Weights of a small image deblurring model: depths [18], 88335 training examples.
Rows from block 4, named by matrix and row number. Rows with one number belong to one channel. Each number is 128 + 32 x the weight over its row's rms, rounded and kept within 0 to 255. All counts start at 0. Numbers have three digits each. After the name is the row's rms in percent of the matrix's.
# convs0: first 3x3 conv (model.blocks.4.convs.0.weight, 96x96x3x3), inputs 16-23, a 3x3 kernel for each
# convs1: second 3x3 conv (model.blocks.4.convs.1.weight, 96x96x3x3, transposed), outputs 16-23, a 3x3 kernel for each
convs0.3 089:128077091116077116122130142164135153152128098160168105144101097166153132152161139092135125094094093082094096162133186130175191115094143147149147163179135146160146043062065021043050070051047145150150133146111130177124
convs1.3 090:126082091138118100118133125126102127132144127084090106140198140168159146170180143150150127141140161131149174123159142055125079078103049143099156148098129114071110060059089093058085047043060159119081166105071154148061
convs0.4 097:125152213112132187142126174134110132120148171108111135146109108156107108161099093129145097146138115142099090092123031121149057086118060196168165172173153135162127160127114171100082132099074143127106121134104123139114
convs1.4 095:110160191091115135113120158146149132094138134128166116173157130184134100155161103141137107140150120141160153148134157179096157170142158170107144156089098138081111086109166088084167094088148114112113116100125109144132
convs0.5 097:143113164153100151126094118158131165100098115092129148125147150114096111104133134112135157141139143164134123090101167102092188125193207170135135101139136096100122129130110151128071117118096163151154150177142138144154
convs1.5 109:094146147057153103060088107110146124144120088135164082078111130131107140136150151156128111112087127098086107072085142063173192109166161119154138108121108131054078155151157148158143184185160138116113130167113150172091
convs0.6 105:170167096152101108150125119121075110130099125142106141105130179092123176124134150149114119147133136142104093108086115113124150125115151159100057136094074090094102145170140105128150136125133112110120128094100118117091
convs1.6 093:135114071146146086130121077082126108165168192189186131089101152118171200045143225174148143141136132121111094082108145099123171121142167082173156147180115182178079081098096073099087109105111087117110098148140110151143
convs0.7 098:136117148216134155232146133089125119121092122145116104077127156084097146106111122129114133155113116151148121172129065184130107201166108150133097136119143124109152176157131114118131107123130087128153136145165134154181
convs1.7 082:135137130133100117167140158166147112145154096157105092149110134101135166107134127121096103129107086111126064149128057191120087151106143101089110101101103156118083150118106121085076115102093158128129128116121142129138
convs0.8 102:122140107164195174090045038163190245122114156130169159168158138134138124121136142152184150157107092129084086133150077121128110133077146103127156118145135167138108128157099095110093096108094098102085097113094112121105
convs1.8 106:179155179148144083126101093113109114106150104084093117146151152163105139169117151144148146105088105122087109140140098161146136142133143140081087173129127135150122182158151133126136133125152131170154126168130120172152
convs0.9 098:196131116236134105188115121158128117170125131148108131117114091139146129127123123174136136162138135173134117177181142255140223181134138117166150154131096136143118113099104099107100110138097062067085102096101096112114
convs1.9 113:157143099156100067193136104103110081117160071145145123163119060124078074195193116110133134130100124159157154149161088133121026132135073130153126124130114163135129129145110173135072184178144081141097048106095095126130
convs0.10 100:141141135141149163156151178127123095103109078073091075201175153192173152184170153098099135121126148188177183104104102092086090075079069135153147126144148126146146169169158184188166173187174166155157186172153193182153
convs1.10 120:088125164088105142114117143085201191136248219089169147135111108138116094130111089255176176255214204255242198143139125111121111153141121099142137125146135138157142166162113149153112141157129127091117131092135150119147
convs0.11 102:119131096118116113159128130127160158150139151138144152097118092114124102105130090155133160116114127159125178089122073103160107084097067098126067096126086146162136073082110108099146107106126161135180135104135171145174
convs1.11 086:117090101111121129139116142134139141138143126099136131131078076128100109151133180135117138159111118172137141092089078144091134148093145197250182095167081095137057141132129153136136145152132145139196136126182140091150
convs0.12 098:211185232211165171231187188165178152132140164163146166118111158138129148134160164095113074127119079143190152150096113071119063076144072089080092114126157142145194089088125125113122106097098144114114136110113115095111
convs1.12 086:188194201188178150240214178115119153116132165115097155115106115110069124146135183141134127131153141156160165139108140143132171136142121061090121064112100118104119168117181156081132201151188184145168140113143140149148
convs0.13 092:144117138138103105187147184167166145112100100155143122155166163109111127119124124113137146104136135154128099099114124087149151185159195112149116126129131131113130085092089127152180096075120135156159118131112106120113
convs1.13 093:141138075134099108156139134159164172134153132154087093096121100091130095111099084118131148139127126105126137063141101110128155165167167130139149107102141135126146126131131136116156188202242138130140130150116130126139
convs0.14 090:119156129111114108120119126009062114136152129137097116062109141087125127087116111138129097101116125095129099112141089159107004133183103114111106112133122165152179087130122107144103148130122112113157129132159093107152
convs1.14 101:120113120158125128115102124136145115174117112193214163078106124096111171168183218149178157115151163153162146165125119189107172142138150096105107116140138164118173100111076131178109119188121057162137076155167078182129
convs0.15 096:118132126158147160103120121101083080124113095143140149094109134113127119146147132126123093053066089095071055189093163160057154125095149128142148114142153118153144061124095082132102065086083140172161145171180123154146
convs1.15 085:098156132123153095121132089105103128126135126168161133168138143118124130170191187165154182171163199156149166083147155063141101053170137152146131148132120133084111072134131134170109134163129114102133059052110052124115
convs0.16 097:109099061150119089182199145105101080106122109116157134109108072126127088166154105102075106098110104090118127130129141069143081128121097115141125162131127154137149069141156112169168080118164097105145136126146124153166
convs1.16 109:154157107170146142253183183122128122159166132175175132101102057083155073147173076113125139132134113142136126174151115127143142121124058137111134163105120142122130095114089061092071102089101072130193072146192093172121
convs0.17 093:116130157112089108077113127135159123113092147110098123118158125104143137119175157119131132094102124089079088151141146181088138127104145086106111122160124124114109128100094091102080061080060113132114127159117132153145
convs1.17 105:110108188177174191066131139087125120110134132167106123069144150100216188108144180124163142126150130129082128148134106172160077151083079120116173160121146166180143115112098084081089102082091118144106181249124120139121
convs0.18 103:130170093134143087161126132136121117121100065076085064094122116100126177095129183146098109136147140103116125076119161078126253098090184123140158159165149123148147112077125150077133191168174136124124115132102126174130
convs1.18 078:090060081158162106156116102188173168197212167129166145081092084115112118106095120111137115084131131122128123049117083042126065082111094190126117133130101162165148087044086126087115137150169156165139184182134164136115
convs0.19 098:099096129105113091114135134176151124184161105124160048139165158129177181144176160090116107144145133146152160066142068018135091092152109127124120158110094138094080109104135126101128145144138140119130104140151092130143
convs1.19 074:079108103110156165140144143132102114121110075118122080090090125089153123097113123076070070133142075175195139136117162143107220172094172180182107166177084150160125084093121108117126115147155192146155152136133167111128
convs0.20 094:085129161090105102069131096135178176112134103124141106129108111105108118095112114113108083129144164102107148138077044153133070080107022130144141143129123137130137174140121167150135193140138146151130158146166136106137
convs1.20 071:134159167145152194128155189169153102153146118130105105190182209125133204151112153113131102102114092135132110165123106176133062171133128156184131169156111139150098177147135138165150135153158178181253165192249145108220
convs0.21 092:095098056129130123157191146100055077135127090134200191163133159130118155107125174141152126171150118166173144179100191200106117133124131129151171096136139106130129098079107127117144100108131130152133123137128107121114
convs1.21 097:100073104136104144174145161106130127173140134172235153180182146107135164144141152108120086093087110158108116136102127131133123097130108124098187106089106139120141144080120099079081100093102134163081091121111129065067
convs0.22 096:165159151149133104106094078123172137106130139102159111155111123159115098149130116129168110107124129086086101110116085121140147139147164141144144139171152122128101129136135073097141109122105097128096126150112136134107
convs1.22 098:119107104135123119114122063128124145083105105070060054160126072197155107112090059160135120163150148112109099119127145153100137153129155137079121124095162114143082182162130108119144182196216152153120147205116125167131
convs0.23 102:107086072083034017070002016135131108162146139132100147179151137162148131150157149123087139132116138105107110140160107109148135121112130085170132112120123183111127072109084084078089088072092172148139148099126142095160
convs1.23 097:177255167182206146159140094134188123132112083132136105095071088137112131121144130163140125155148140108128113079144150121137152118120140111136054131121115185084127122110151123125131127163172140116153142110131165119077
convs0.24 101:105096171099121169095162187149140145167157123192174152171129105144111075130071083113132157087116154094111167107125189080143175108124147157124142142143120135169128134087130122118164112132127112108125126134119147151100
convs1.24 091:137136156083142155099146183110071049130120091119148131129156139143108129141143120090138152084140156094135149097105122092124111049088111157108154148128132145128098150137122121082121149140132127129099147133085162157101
convs0.25 095:101107121118101139138134185157150098164141086202171113140155123130120121172151138130121090176184125111135088039105084093140137152115095125170119155135106169090114114077051105083066098073095147125130141107121126078112
convs1.25 084:076116139129117176106134173152082074153128114171121114199149131172168121198154072117121141133101129131122133146147100152126119152113185135124063144119126119114136105097082086134097079099083152165124176159152166132148
convs0.26 097:180144081158180120148084107164138134132154109093149139124119100154122144152112111122111126134120121124068120116118180147131206134157175145090120134138131137169159117136108101125130110129106142109115137118116133104097
convs1.26 097:131074068135129072120109081107096166135135141118135080150136081195180094086133158185185130145134112128118103111119111136156060115135112102070123151170126137169104159121087129113069102144115128153092151156112139165131
convs0.27 109:129169123121150126114163158126101202128135120135108140142157138136122111130117108118130176109165142099114175124125060131085196139150073174143128158144124164124133173139138150186145110112122116138146114091137166088164
convs1.27 147:152163088094121174153107172126154148169077102071138159219177123161158161170143138125168111156137133106101113165115057105147198161101112128170109127130141152135148128094168074205148075054035107115080113154151074112115
convs0.28 098:137148175075153130088143188119122163099120122127159119145134114120123120151140137107114122128138140099122105101099081102132158158152170104147146127141101122143142052084085089158120091117096114163133124133103111118117
convs1.28 102:128181213087092149120125179131138129164159138105130123041104063044056111129101084151144179130122125108152170110128100073182134110153116172117127116068107092124098193196196110148146152136186114117117114163120095157120
convs0.29 093:174155126194116158162174158181129145106090103104101093129157131117102116136128133082111106087112133094106117137117062192113117166167156140094109115118116104136135107142137085110107105116077134154132118145118128143097
convs1.29 091:178150130129100109165121102148169126120157117141134093120102113160158142106100108123117128148156157131136172118101067154097053203143113174146155118063112146132110122121129159139101151185150093111149114183152084146177
convs0.30 108:132129150139129153117118133104117153125157155106124135159141158219205224176182191118118127100118113117125148161112120202122152141097127152141152096081072146113105101161166134155160140158146153164140140162147136136140
convs1.30 125:130155120109132116127113140100127155081106144110117121150161183229228232197203229186174182143150119131121096166156130136137135135142133146110139139151131128158146131110130107134153133139158170158157103126134134143151
convs0.31 110:132194073067165135154166166144128092222160086145107118131184168142191167140165127112124130146158137153117109168141153147128101105167092152158142147156159111160162076131128144178169155157151113102127132145161160179151
convs1.31 101:084128146101083106071073107104092049134108067166145057112132143097112127120117136176145093169161113154118086097096081099090030074095017077112108083087092139089089110097078098160080160255193122187191130150174126150156
convs0.32 104:086059013099090039148095080133128085192142083190130095126170174123160146138158168135082058196146152142109089119163171076128161120149124090124081127141137143122128154114107168104098159138106151156127141140119146165123
convs1.32 087:118126087195190134169195124104117094117135135161146155116121097132102074081116114130132094181179135178166114123133198054148199077127227124134113111147135078102113117107139161127149146133164109085060120098084180123120
convs0.33 093:132110112126113122119091102078093097133122162117120118132123135144124121149128113092132127093083123121132180117166097107147023106117070148103152161139110139133093156146141141184126090121120098134138127165165152175138
convs1.33 099:129166126165158149173189179140133144142104151121144165085128144104133126134146162090170171117132120128099116173140211132125244114115126146128116133150097111171128122203183124165144098112096159190138143206167167154160
convs0.34 097:154131111116123099155143102175189170122120117127140092134132116119140105127125121099129174076095106087098100156115155078085158130119135162129133147142138141174130115155104136161111131133102112073067158115107176094095
convs1.34 087:140116107169170125147169137145130132117132137067048024118113104148087092109077079168115084172151105149128108104094127114120131083103101059138141050152109091178145100126145080093125135149166155134153160168179177172173
convs0.35 101:080089078088132081084130093153182195124141111159169151124116126146117103136126136067124153110113137095131153094145064190144085196149177179169141175139139207143148102101113120128156126125150160156158136164166113128143
convs1.35 093:154122149162129149184151178115135092137132174064029129137137071150146093128102119087122102152164119155167179142121051155078123189094196153191088139147091099066091101104128104121154134137156097123131130148145116105154
convs0.36 100:155163173150089115134104119142175153122147112176162134148129130115117119079092107113122121121100107073076123084084092102133086069149096120142135135153140140137130146118139123091109110082092154152147139139139142136123
convs1.36 096:148142170132107136097102144208141142143113142113087119178128144133118105093094102116153190138157194120137170143110115177140099171145091129099147140109158133132140224217178126142128124138126120152066157189122157161127
convs0.37 102:106110053100103072095120084140151127121127109098115121128126125143146134120125105094125131073111108055056059135099102167156105151145130081083085107104102096084103160152139137176152137140171142153151143138150136147157
convs1.37 110:119139083141178138098150122199206175147146106120098072168168209174162192143160173152167126130163140137160158126107066140148079134158090086120089107135117083111063087058109081088137091058076159116120134119094125118121
convs0.38 118:136052059168115088158179169152098117150133129135127125141156150148161164103118139143168131168181149110143160139106193141031124180116123142131140135152129131146129112212255076133198019057117117141155086137143090134118
convs1.38 151:142182128148177152164165156154131100126116094147134135127110098090089110070087117104092069106082085070053064154176172193191133163129115140135121156158144164174154000036065020028022066091050133181135128148120140128111
convs0.39 102:099138147086153163073130136096152084158153144212178113133129141132121135162155139111112114124135112117142127255154255205124220111074174099144177118133172164128148136107173214163189188162177188171109184173116185183133
convs1.39 089:149135164145145130104118136130089090149094101169116157112144142126150140131202207110082121124116161169122142069166185026142093000125060135114127118131147112110184049098103090065072115070071132087076103101026124109064
convs0.40 105:079099091056201096107130100097154122075159107108122104167142119149145124126128121117154134097197107076133124108157087130150152105144151108125105120109127123127120143109135150086122103093127122156130130144114121162125
convs1.40 127:126153167121134080122145160160156119144139151109109144124163088148157089169177182117129178108180158100114118116167119139129089124134125141121093164101065184154157099116120122101144143090119143182148115170096131181165
convs0.41 091:162160141180088110151133130087115081095087115122108102138137127145128154118133160126120106154122102143088089186165122169132162171142140124167149109134153129124110166153166165155151132118131137106102139102121129124131
convs1.41 097:049048062091142106131157100130142101184177156189188159037077078099097068075058027184153096161142153162124119144169122162191072135133075102108110104110153119095086116088096121096110098119132113134137151160138163167142
convs0.42 103:158126148136086074142152127146149135160125124099113096149146162091118146092118144140111119199144109132095139119156077068136091115148114132077090132123089133135098125088120125114158050103077089097111104126108127131104
convs1.42 104:096093119149140124125103092166162143111103144133176136078082114075058138096073145123128100122120106093106083130108161149141177138091128112070126151108114112186078135164190147167197144200186166184155170165121192188176
convs0.43 095:097103086149162120119125161072000095115155103127154174119132130136119113173163140120143160176151140141106158127134166151100138145131178109094123140131130107138137066095100090100090084113107102109138138120133125114131
convs1.43 099:107121084109102093145122125091109107136111136121202168144139130154162140127152183071120095107086132100088143107118092131158134106121121128141167133116143156142149136106143137122104146163127119108080144122131121116128
convs0.44 099:099088164107110168115116174135176140135176211095148172164151138140124145132144119124131127123152155094134122144116133147133150075112091114097108137147143157122152112140221114104146088093117095077091074109114104131117
convs1.44 091:155152162111131126150142142103153186104143160081080107155114092148145084122144097114061049131111101150147124168149132071113068107132100131113140121127115148150176107111130133121123121070099138080121104104136050111106
convs0.45 095:100173175097148175087114169187177109179149122182116097144116117097126107113113100118136123116122124128146128064149149060168159078107082097152156101149175116126203135145134107140129096139123120125092102121111092103160
convs1.45 097:112126228130137210091122227172111098159087110164111098072093161112038170113131173135097126114117158145123152116135192074096228064110159135145132119134142123117144178198171094152107134157097151135102152141111113180128
convs0.46 099:108110110141148124111127116100082080129126117141095110143133125141164135133180154155149121170141113126141100093140107129156108119089124120116114083116111107078114047082076153159114164164143137091116127108105098100098
convs1.46 105:108137102092189101093118097131197158134107123132120100062077078114092137096036102174138116124087096149101091130119136132139174149124154129151116108115117105122146085039046100046080049043086099112128095135125095086109
convs0.47 104:069095081061123140110114124143112087114105098085080109091114154076115145115127144103131119123112112075076082132156201121117101071105076176090067171099100137102122031079127057085114065142165133132156127132139148167120
convs1.47 105:130117117132130132115136148199182173172146130200141110081105112070144174068153165151142160159149165173167134136164222116111180075103141145145098164157090215148086060122148102124135124150132108149117109127087071134084
convs0.48 110:093105128073130121105099105140139168119152122135163130138132159142143156162151169153140139152146111130124135113121169110112114145132159135160149147177157124142110125133130137131122100124111126107099127119113147119101
convs1.48 105:128094139137162097153138133158158171165147152138129117118087079063089131086090132125117136094124128099133148115123097124116124127109150080050079045019051043061083155158154155143141142134106176137119149097126142098106
convs0.49 101:118140215095147140042073115101127103102085099137086083116094130111123155109127145146156159093121143112125155154119088192137170173137164094105091082074109099061076129120153065087143079083122135151109140135124141151162
convs1.49 093:169196186138122161061094115218159123181115142187115151085107158144132148090154151092076158078090157080065130084124134111127149155122152173194131160150135188130147129147150104101096089092059097122075103129059139127098
convs0.50 091:241159178166111119108038091138130116175143156116117155116102126143107154143115163118117137161139160114126159143138050101114088104152135185152133173129099152156108163153161124156151112144119121094133113109133137148138
convs1.50 098:199222160162170151087090100082139132117105108105173184118152164137108125140160170130093083092069085110122127164131164131117203131114128191167191190137109152137125171163170167132156144107133104076082086127106146167108
convs0.51 099:142132132116137141036048112127088103104133115062070138137127097136128119130149133121089082150146097137148109149111216145117237131152181130124139142136168124077099130122087114135089045090046151152117157134133181158168
convs1.51 084:116162155124109118094100083176169187148137130169174144217121147108159099091166153137130109138127130158116124071115157066107141103124052142116105120093145125085166123131137076141115148177150103109108104095115137110089
convs0.52 099:157118129157092105150131065154171164164167188157154127119090085147110138115087132166118106168156120139150133180146070169172070127157077140121149133142147136128126113126135091124137028040087143136141103115143108113132
convs1.52 070:149128106181132107170138132092104089099064040086068061122132126124085091132099113106078075119124115149139132098140163136121149174151161160099124130112103126083091134208222116179165162179161189154206171148202193149164
convs0.53 108:149141119128153140118122116128120039182180142182194106139111128110093146157152172107100145097102142128120141108129158099104156137125142131098113137143105142145122122145148102053119058050105129168158144182163147173144
convs1.53 176:113157126128199089074109083147125124136091107197074125100112135105223113120173147090090117151151108132119128098134127107143113107136131145156143095119129129113119127088104141106142152204174119176133130118145143105156
convs0.54 093:123121091131133081170132102178106028168177076135098064096123131118104145128120141137124135145130103113149120087095081139167233104131131171117113155149113142113121178132143132103104115092071119109089108155100121141113
convs1.54 103:172089059181166143195151141186133136147125090191158061106139086075158062086217124142125146122105086121128105117121156048172149119166205144139134092153100127151084160146140138125116097116096114106128169162093148124129
convs0.55 109:095151131090139121095145106130143068094123109098097073117139117115138117134149110122135127148158125132134124185181156135211124068147087143137142155144141124131125101056001117112048166139030125090089129091117123114139
convs1.55 110:105126117087098143113095129124156115116127183147179169084121163136148191119135212121109104117125083119100085164167218167154148138145121154111096133110109115106136115064131184078058132077082078117147110129105123149090
convs0.56 099:054099077078111142064114167146131148150106124131094108125128118130112102134135130172142096159123137163134144106087160144146213224191237105105065098087079111083082121092092094061112065040070130133100107135111089120118
convs1.56 082:069110149070082138078119147149148086126134134129134141069083075080118096060075092135101098133133095112101097064136058080168080108166171126110142168098158164128160184206152197205155154181212113109146106103089177170169
convs0.57 099:121140147130120145104142145128161154159125137140112124144148125149137097102077075122090138118108168152144190106205141176185116200128167099123122082093125106129126041056044066076040040002047172172140170142147142131157
convs1.57 098:088104091071100117061085092190191113145114062104101110091104127102119104048054030104103106100120108097105085128120133084101139119100176122112095116140166121132163167177153197198166255227186132112136106111114117114119
convs0.58 092:090072073114086091132130157120091042173128129167130117173125121179133126140134131113117116098144147125108073125150134135094127117121168089105096135110117172146151127093091152102105159140112133142116126113140178148161
convs1.58 096:103104076126116117168195145090115061082104035184171112120121080117167085161186092120097110157123133146108126138142160101129236093102194161088103115100127105146197099090090094092108104092109089120103085121145105128146
convs0.59 100:123130124100104138124155128185148164124108123107063128102131097127129082116145119097195152124199179117182144112104111166146105159140097254108163174110149173096169130193133122134125074079088163097178161083158162113168
convs1.59 097:171124170140115130093121143145134188171136152159073141195188157156148114115139132133119099096089109080074130170083080191108101151114135134164214100139113122059112183191209170182197168147207146089168157117149148116134
convs0.60 104:140073076147103136187118170089053130152086147151101148130134135104119109112135129138163103156114117173140165146118189121142155096123146131075158143140149182175130130155135142130141121134128151168129137119103137108098
convs1.60 107:124151089101146065157160100094084090100122125141136176085111158139089165143068159105094114136092121170144115090093161062106125030112112127074092105132099104159171156104126172131152124105158143148112119176103144152073
convs0.61 105:135128102111116107080105069092165077118127094155132122113168156107143134108131147161115135119109129179138113126150089178168072162201086134101080103111111136128138060087061092113094063055066172166162134122148136150144
convs1.61 124:123081098156154095080102074109103087098110084108107118094112142131144176123095157154107103100095069083067052181110103210076066179120097114146120149166134146133105113110098073080077083121124137162176078174149111151175
convs0.62 102:159129128135157138120141123104070104143107100142113084097099109133135123145141127084158101088149113122135107095115067124114039067068036126071112108097112103099115156131115171130128118080126138122099117114123156143165
convs1.62 081:176167165176120160166108144210171191174134157140140157174138101093093096093104129205165223175153194154114111148099114129085101147095143107102123153144146149099112031107097057133144047082118113073047109082076076062042
convs0.63 098:100111100167112123157134131107118084119119145128108114122117110138134118112111111141129171125107162099116169124154109138111101100037067184197127171143131146098113011059051090139133081110141139145131133114097113101104
convs1.63 091:115074115089089117131162216127112110167146174149096130096097114104071116121113118114127163136105160139131146176162169159128146152138170142164111125135070126059069135107174142115160184181194149126139140123128130121121
convs0.64 099:129193137147168098104141148156127152172130087095088109098126125137143108155173143096092094074076082060082101124090141164102198141130121104105113135096102148123130210159163119112185111136177065108133080120146107115100
convs1.64 085:151121137137148127130089081122157177126143137111136098143123103145151115151140177174182189178172200188189235125129145105161118164147110177162155147168147175172153147112099106087085045021088099101111127133132115097086
convs0.65 098:161146130143151136133152156197255188089163147097162159117146170125136172143138156131097161150144150116109134100155157121166078077063061138173101146105134090087137132132096094111112078124114114125114124133115120134135
convs1.65 091:138108142141163141127151148130116103111097124048007050081117135085090138036077151150114111140103104143150122153127146121110167089104111118176161147185130130122109112129170103084121159104130109129185113139153131153147
convs0.66 107:208170150161129127115104120100115139154131153086122129173137115101110105082103122144137089135108067130091068110117147097107131106104137136121126112121129080111104146109097133112082173144143104114121134119108113121124
convs1.66 088:152177159161169129106093058075103143086106150085136172088110140146161159176224204137075060151085027076054000110109172069156183054146202135143177089126154094127125078086079117110110143158137128078106130128108112106081
convs0.67 099:123089127108095124149116153121136086125093101144084102108105095114115107158128130127101089095095086132161096130164154127115171132094111126173159161147127172131161121112056107146093123120118150157079138143093117123101
convs1.67 109:113139129091142123123174164145141150151151147224133128120112084137201165186148122137129158151140165159146162089131126133098144118106136086111085094105119103099155132156112114169176133114171185135092135156062129155082
convs0.68 110:093096140098122147126155129130152103123158115143140092148141165139126162138135145119102149136119147136140141140165140129138075112097128115158115125145119146108091068072063062090068108141067139121136135127134173156167
convs1.68 126:077120114042073091062118118149110140121114131153070150149131126102124142122095098076075083113105069120083082157185159105119099133098086110174146103129150092140215195242186213193077254172140122128152127161151173127173
convs0.69 093:089127062104122114129132132184217154149158104172149089148140134113114111140132130121101112147153137173131140142114130220151113180107067115144131121145162118165182129068109128116131189161175106123091126149105106144098
convs1.69 090:093093081142103128133137154197108053143097085114050076156167115144136110154148126087092091096104091164132174196111120126092098155122131177107130134128147152181159129101115171151160130151108114142139149176138150141161
convs0.70 110:123117112118139121119154140121126127135109109156140145138164175132152171117117121118123121096110097127111118081068025088097050143111084186177173201181137172169154137132185133118167100122165120124133133126127146156149
convs1.70 114:125125152079052133086091135138143166135137128115120170187176170112098195077083157156133163151123115166151128111116126131159193131163174146131080096105082110125110104171158161233199158177167111110094117115119126093107
convs0.71 098:138123109143140111131098095103106129097093127106103146089084112084093112117135153118105131159128137175117127162134154129098125154125112147136148153137156167143151093127138116125122089103072161178144165173153171187172
convs1.71 084:172189169161141118174128114181177116222209127158117052112105126125126152142155176216189195240202205255255248113146114091132094116135102199173125170152122181169168137121098123111114112108120126086140109069145115081142
convs0.72 096:120112111130129126126142127112122138090073100137121093135139153116165134119148112132114068130162163135125119091121149062109093089124123141141105100113112125146129106120106084144116113137102078090088099128093088098086
convs1.72 108:147108113125142150107118125196138129136161166139131107104135143130057149143101138137107121125099125137112134154111159149123252092114155125116135132097129091141086156152145132120141182122150147116134153154088134176074
convs0.73 112:145129107114169121089137111159080105203176155100075107139097102131123112104121139120109141120097121099121102168135170167136169132154169127138132141134149145129145113142111133146120093130125121128108119116113115145104
convs1.73 097:177163124167101116211166144125155141115116096128215152174216169146136175185189199154149110148100114092104108107134143150159112122123125128117074117125127141123117081079115130109083102103140142119148156155111162155127
convs0.74 102:178143095149147142121069136077100092118127121090132122123093126120140128098112136155138137155110122137127122102113129104174120081104128092149115121105093112096109110125160067093117114108122101142114117148145113150167
convs1.74 090:098102120140112100125133069118121149117110138152126173138141126110166113085122139117129122131159145123119085121096166119114148134121128135164125155153157156124131172173163139140110122131104089125140075071112141128158
convs0.75 112:097140153166161187115178174116158167131132179098101108121089079139130119130116096117120124118114111146118145138141115142114099108108092107153133104144140110105124087101107132121149151155157123099106145095104130104112
convs1.75 101:111108153087018106144133169166151119123142076112093054150087076126057115168112063151147162162137120136138173138108115161107077136109090121121143099094130140119132128099115117101100124135163111110087137084072165120135
convs0.76 094:143186196095107120145126129169159179132082124117136148144139134128109126136107101106127165149126129138092138102152107151117167172182145147118140116112130111112112055066051116146106123172149123117117149104118126094096
convs1.76 101:139147160178196183099152184110115144086157137082094053132121072106181076142129102129150167109176146090146160114122113153119104151107146102079152130130128162117146104111109123113131142127114136108071121107082136157134
convs0.77 099:099103158118127133090124153184150129119124105101144157136110114146137109136131127075130112113128104098118111124125125123146104123112116106143145106147148127141171105086109104110120061067062136116147116132135118123147
convs1.77 102:079086131097155125101118104090149138153165135140167123129143122174141135172160175150111130123121128119133149148143158138142181111134167106110131149128140159102187131096127154078113137108132116115097106153101108150092
convs0.78 098:126107139085073079069114111087079115119096097117123152085123116096160173125170176158063077117045050130092113109109057141158122143132144151155167148152137142161143150148145101124139069079113118127134091120138067104113
convs1.78 070:142148129151121101137107079152144076228182055164110007142137147108110119128121113154102116223142141255228209123114102115097085179149160144171139138149160135150131143103088126109101160148145108081175124091186148144212
convs0.79 099:120097084183102127184117138141158101165144121147151118127141140127133164139118152150107128152123154153137183173119117063129144127132110170121095155112098108119099045075146048074090065061098107124113106116090099133078
convs1.79 097:152134117154146099159187147111095112123085124177116115095122071085126082058144086121115096119137085144131104163133099175121092148102065087104135154142149156133134120155151160163167187128144135094108128100107165140102
convs0.80 096:195134105186105114143102085100142106102148132159153097114100107112132137108098093159136107147130123125161141096123130081143105112123123093096133115110149150095118108126156135134148102106118128146169123124175112134163
convs1.80 105:149117121136135123150138083105094112126128095140140169108096126127143099090103060076108141133116103163176138142112153147109183116122149157144083159140069170166184155137144159137168141105161136154147113176156136141098
convs0.81 108:147152074112109077073086031116141139122132118143173153141161094137143119128132090127118099144123117129129121108130148101105160110093146099122140115142147126149150061017011072052047059041050129102130140112136134114128
convs1.81 096:054075061106126121076074055099095123078104162090096162099096144109146107137131125123116098140110095117108081097162166077190212070155204112147167115136145122144160080112109095108077099085054128150151112138160085099138
convs0.82 099:070115201061135213046147171083086130089085127146110124130163171136133145116110147147110095080134128110111094061100146104099148107121172156113124121104166140134138147153096089104048121072072163129122126123094142132118
convs1.82 097:150152182139147187114138194148124169163136165193207178131132155113166137116139181134135131107123153187171197077141170100135127095130144119102132132130151181165169112126153075163156099133138133124089149123094109109104
convs0.83 089:079086126132143138131159181089100093127101087148107115130169138158183148157168141063092112092102087079137078067101108057133113089169150160150143146141144144095145103108086144122130137136151121125132109130124059104134
convs1.83 093:075104099113127100125131143134153142163134122114143158092142131142086147155118158193178145187157136167153132078140159108152132090124139115191131113149149131089127105110104129137123128136108114129089157130145133120107
convs0.84 104:126138148117126128118132130097093099110094116111113093113076106075100124071112152144120111154136124127097117086155112083111085156112123080143133111144118111173120131108044121120083115138129097086102118085106106092105
convs1.84 089:057149111093126117069081087179165139155119106159115090101176156091157167125165158137132143141126147165146134131132098137164173121128150121091157113121136097107127205102153180114153205167168167143118145126106116105101
convs0.85 093:097133161094137155139155153122155088143121114132127093158143123118146131120155128111139115096154100086139110181084094183087012101117014084127157086108140105070079080132142070139147096158137083118097079111087083098093
convs1.85 094:100092149115111142073109105169130122139135108145120126148095122159204158127155108157138112168151147163126111194151156197100143185158099162149129136147176097131189051094085109146153117172161125187173106189188111124153
convs0.86 114:168143141162166150147170169135101104146109104135104102116094093095080090094088084120162206145161184227210193134139117140133133124097100139127131136124120124111101067078086089088089140133106108102094112114104127120105
convs1.86 112:131126128120107111145133133110143106124145110053052022117096100115115107109105101247228245255255255255255255128111101098098110133124137141135099154131098139135118131138123115130139115139156181144186160119185153117172
convs0.87 103:138119162107083118050063048121123173127105153123135146167170148117108120121121121104095097102064087119097062170167190214145203155127115107132161101108115104115148122164141167143133192143131151132127140131127129152149
convs1.87 095:110191168085139118075124052097172142114139094093080065085103066136068050102118084146143155150142138128156137132121132079113075081122099150180143136158143131139174090083074197144103140127108094129145111157140114166148
convs0.88 106:117128143139117164128085141179132118130124148099147139132126065098091051080065048145127145145116154165171157224135177207150171178122157068102113097119109082140145144112147105089176132143150095140183108134146135133122
convs1.88 101:083107110029097108114140124208210191095181181098156099187142188151172165127158083130134167133160176142182194109144119108202100112162077186119131151141167158175175145129123190119067151128103148150178136135161075068089
convs0.89 105:000025077016074127034087109092111090103103134111124094122112124105106130094105128127117159137132176110100182033057030066144111038134085122158110115152127106155104156165162135152167094094103163151161134126146132132135
convs1.89 098:007127180053148236098194246153150124135146126073123100144161158131172157096150144035099132066158158090129147055111165059119174117156163088178144120159160114193108180154119107101095078090085098109145072096102070088111
convs0.90 097:125120191105082142056074148113131169088101147103121126115106108114095115147124147142150128139131146117119167057111086107137087130119092096109127118136139130156112131125164090159150070103089112149161128131127137114122
convs1.90 092:067178207089142199066125143138153145136136171075131160108098136169140137099133081122115108118136108106135106158127134138128175178148169118097101109126156121152160142117111121100117104092119127139138088124124067121138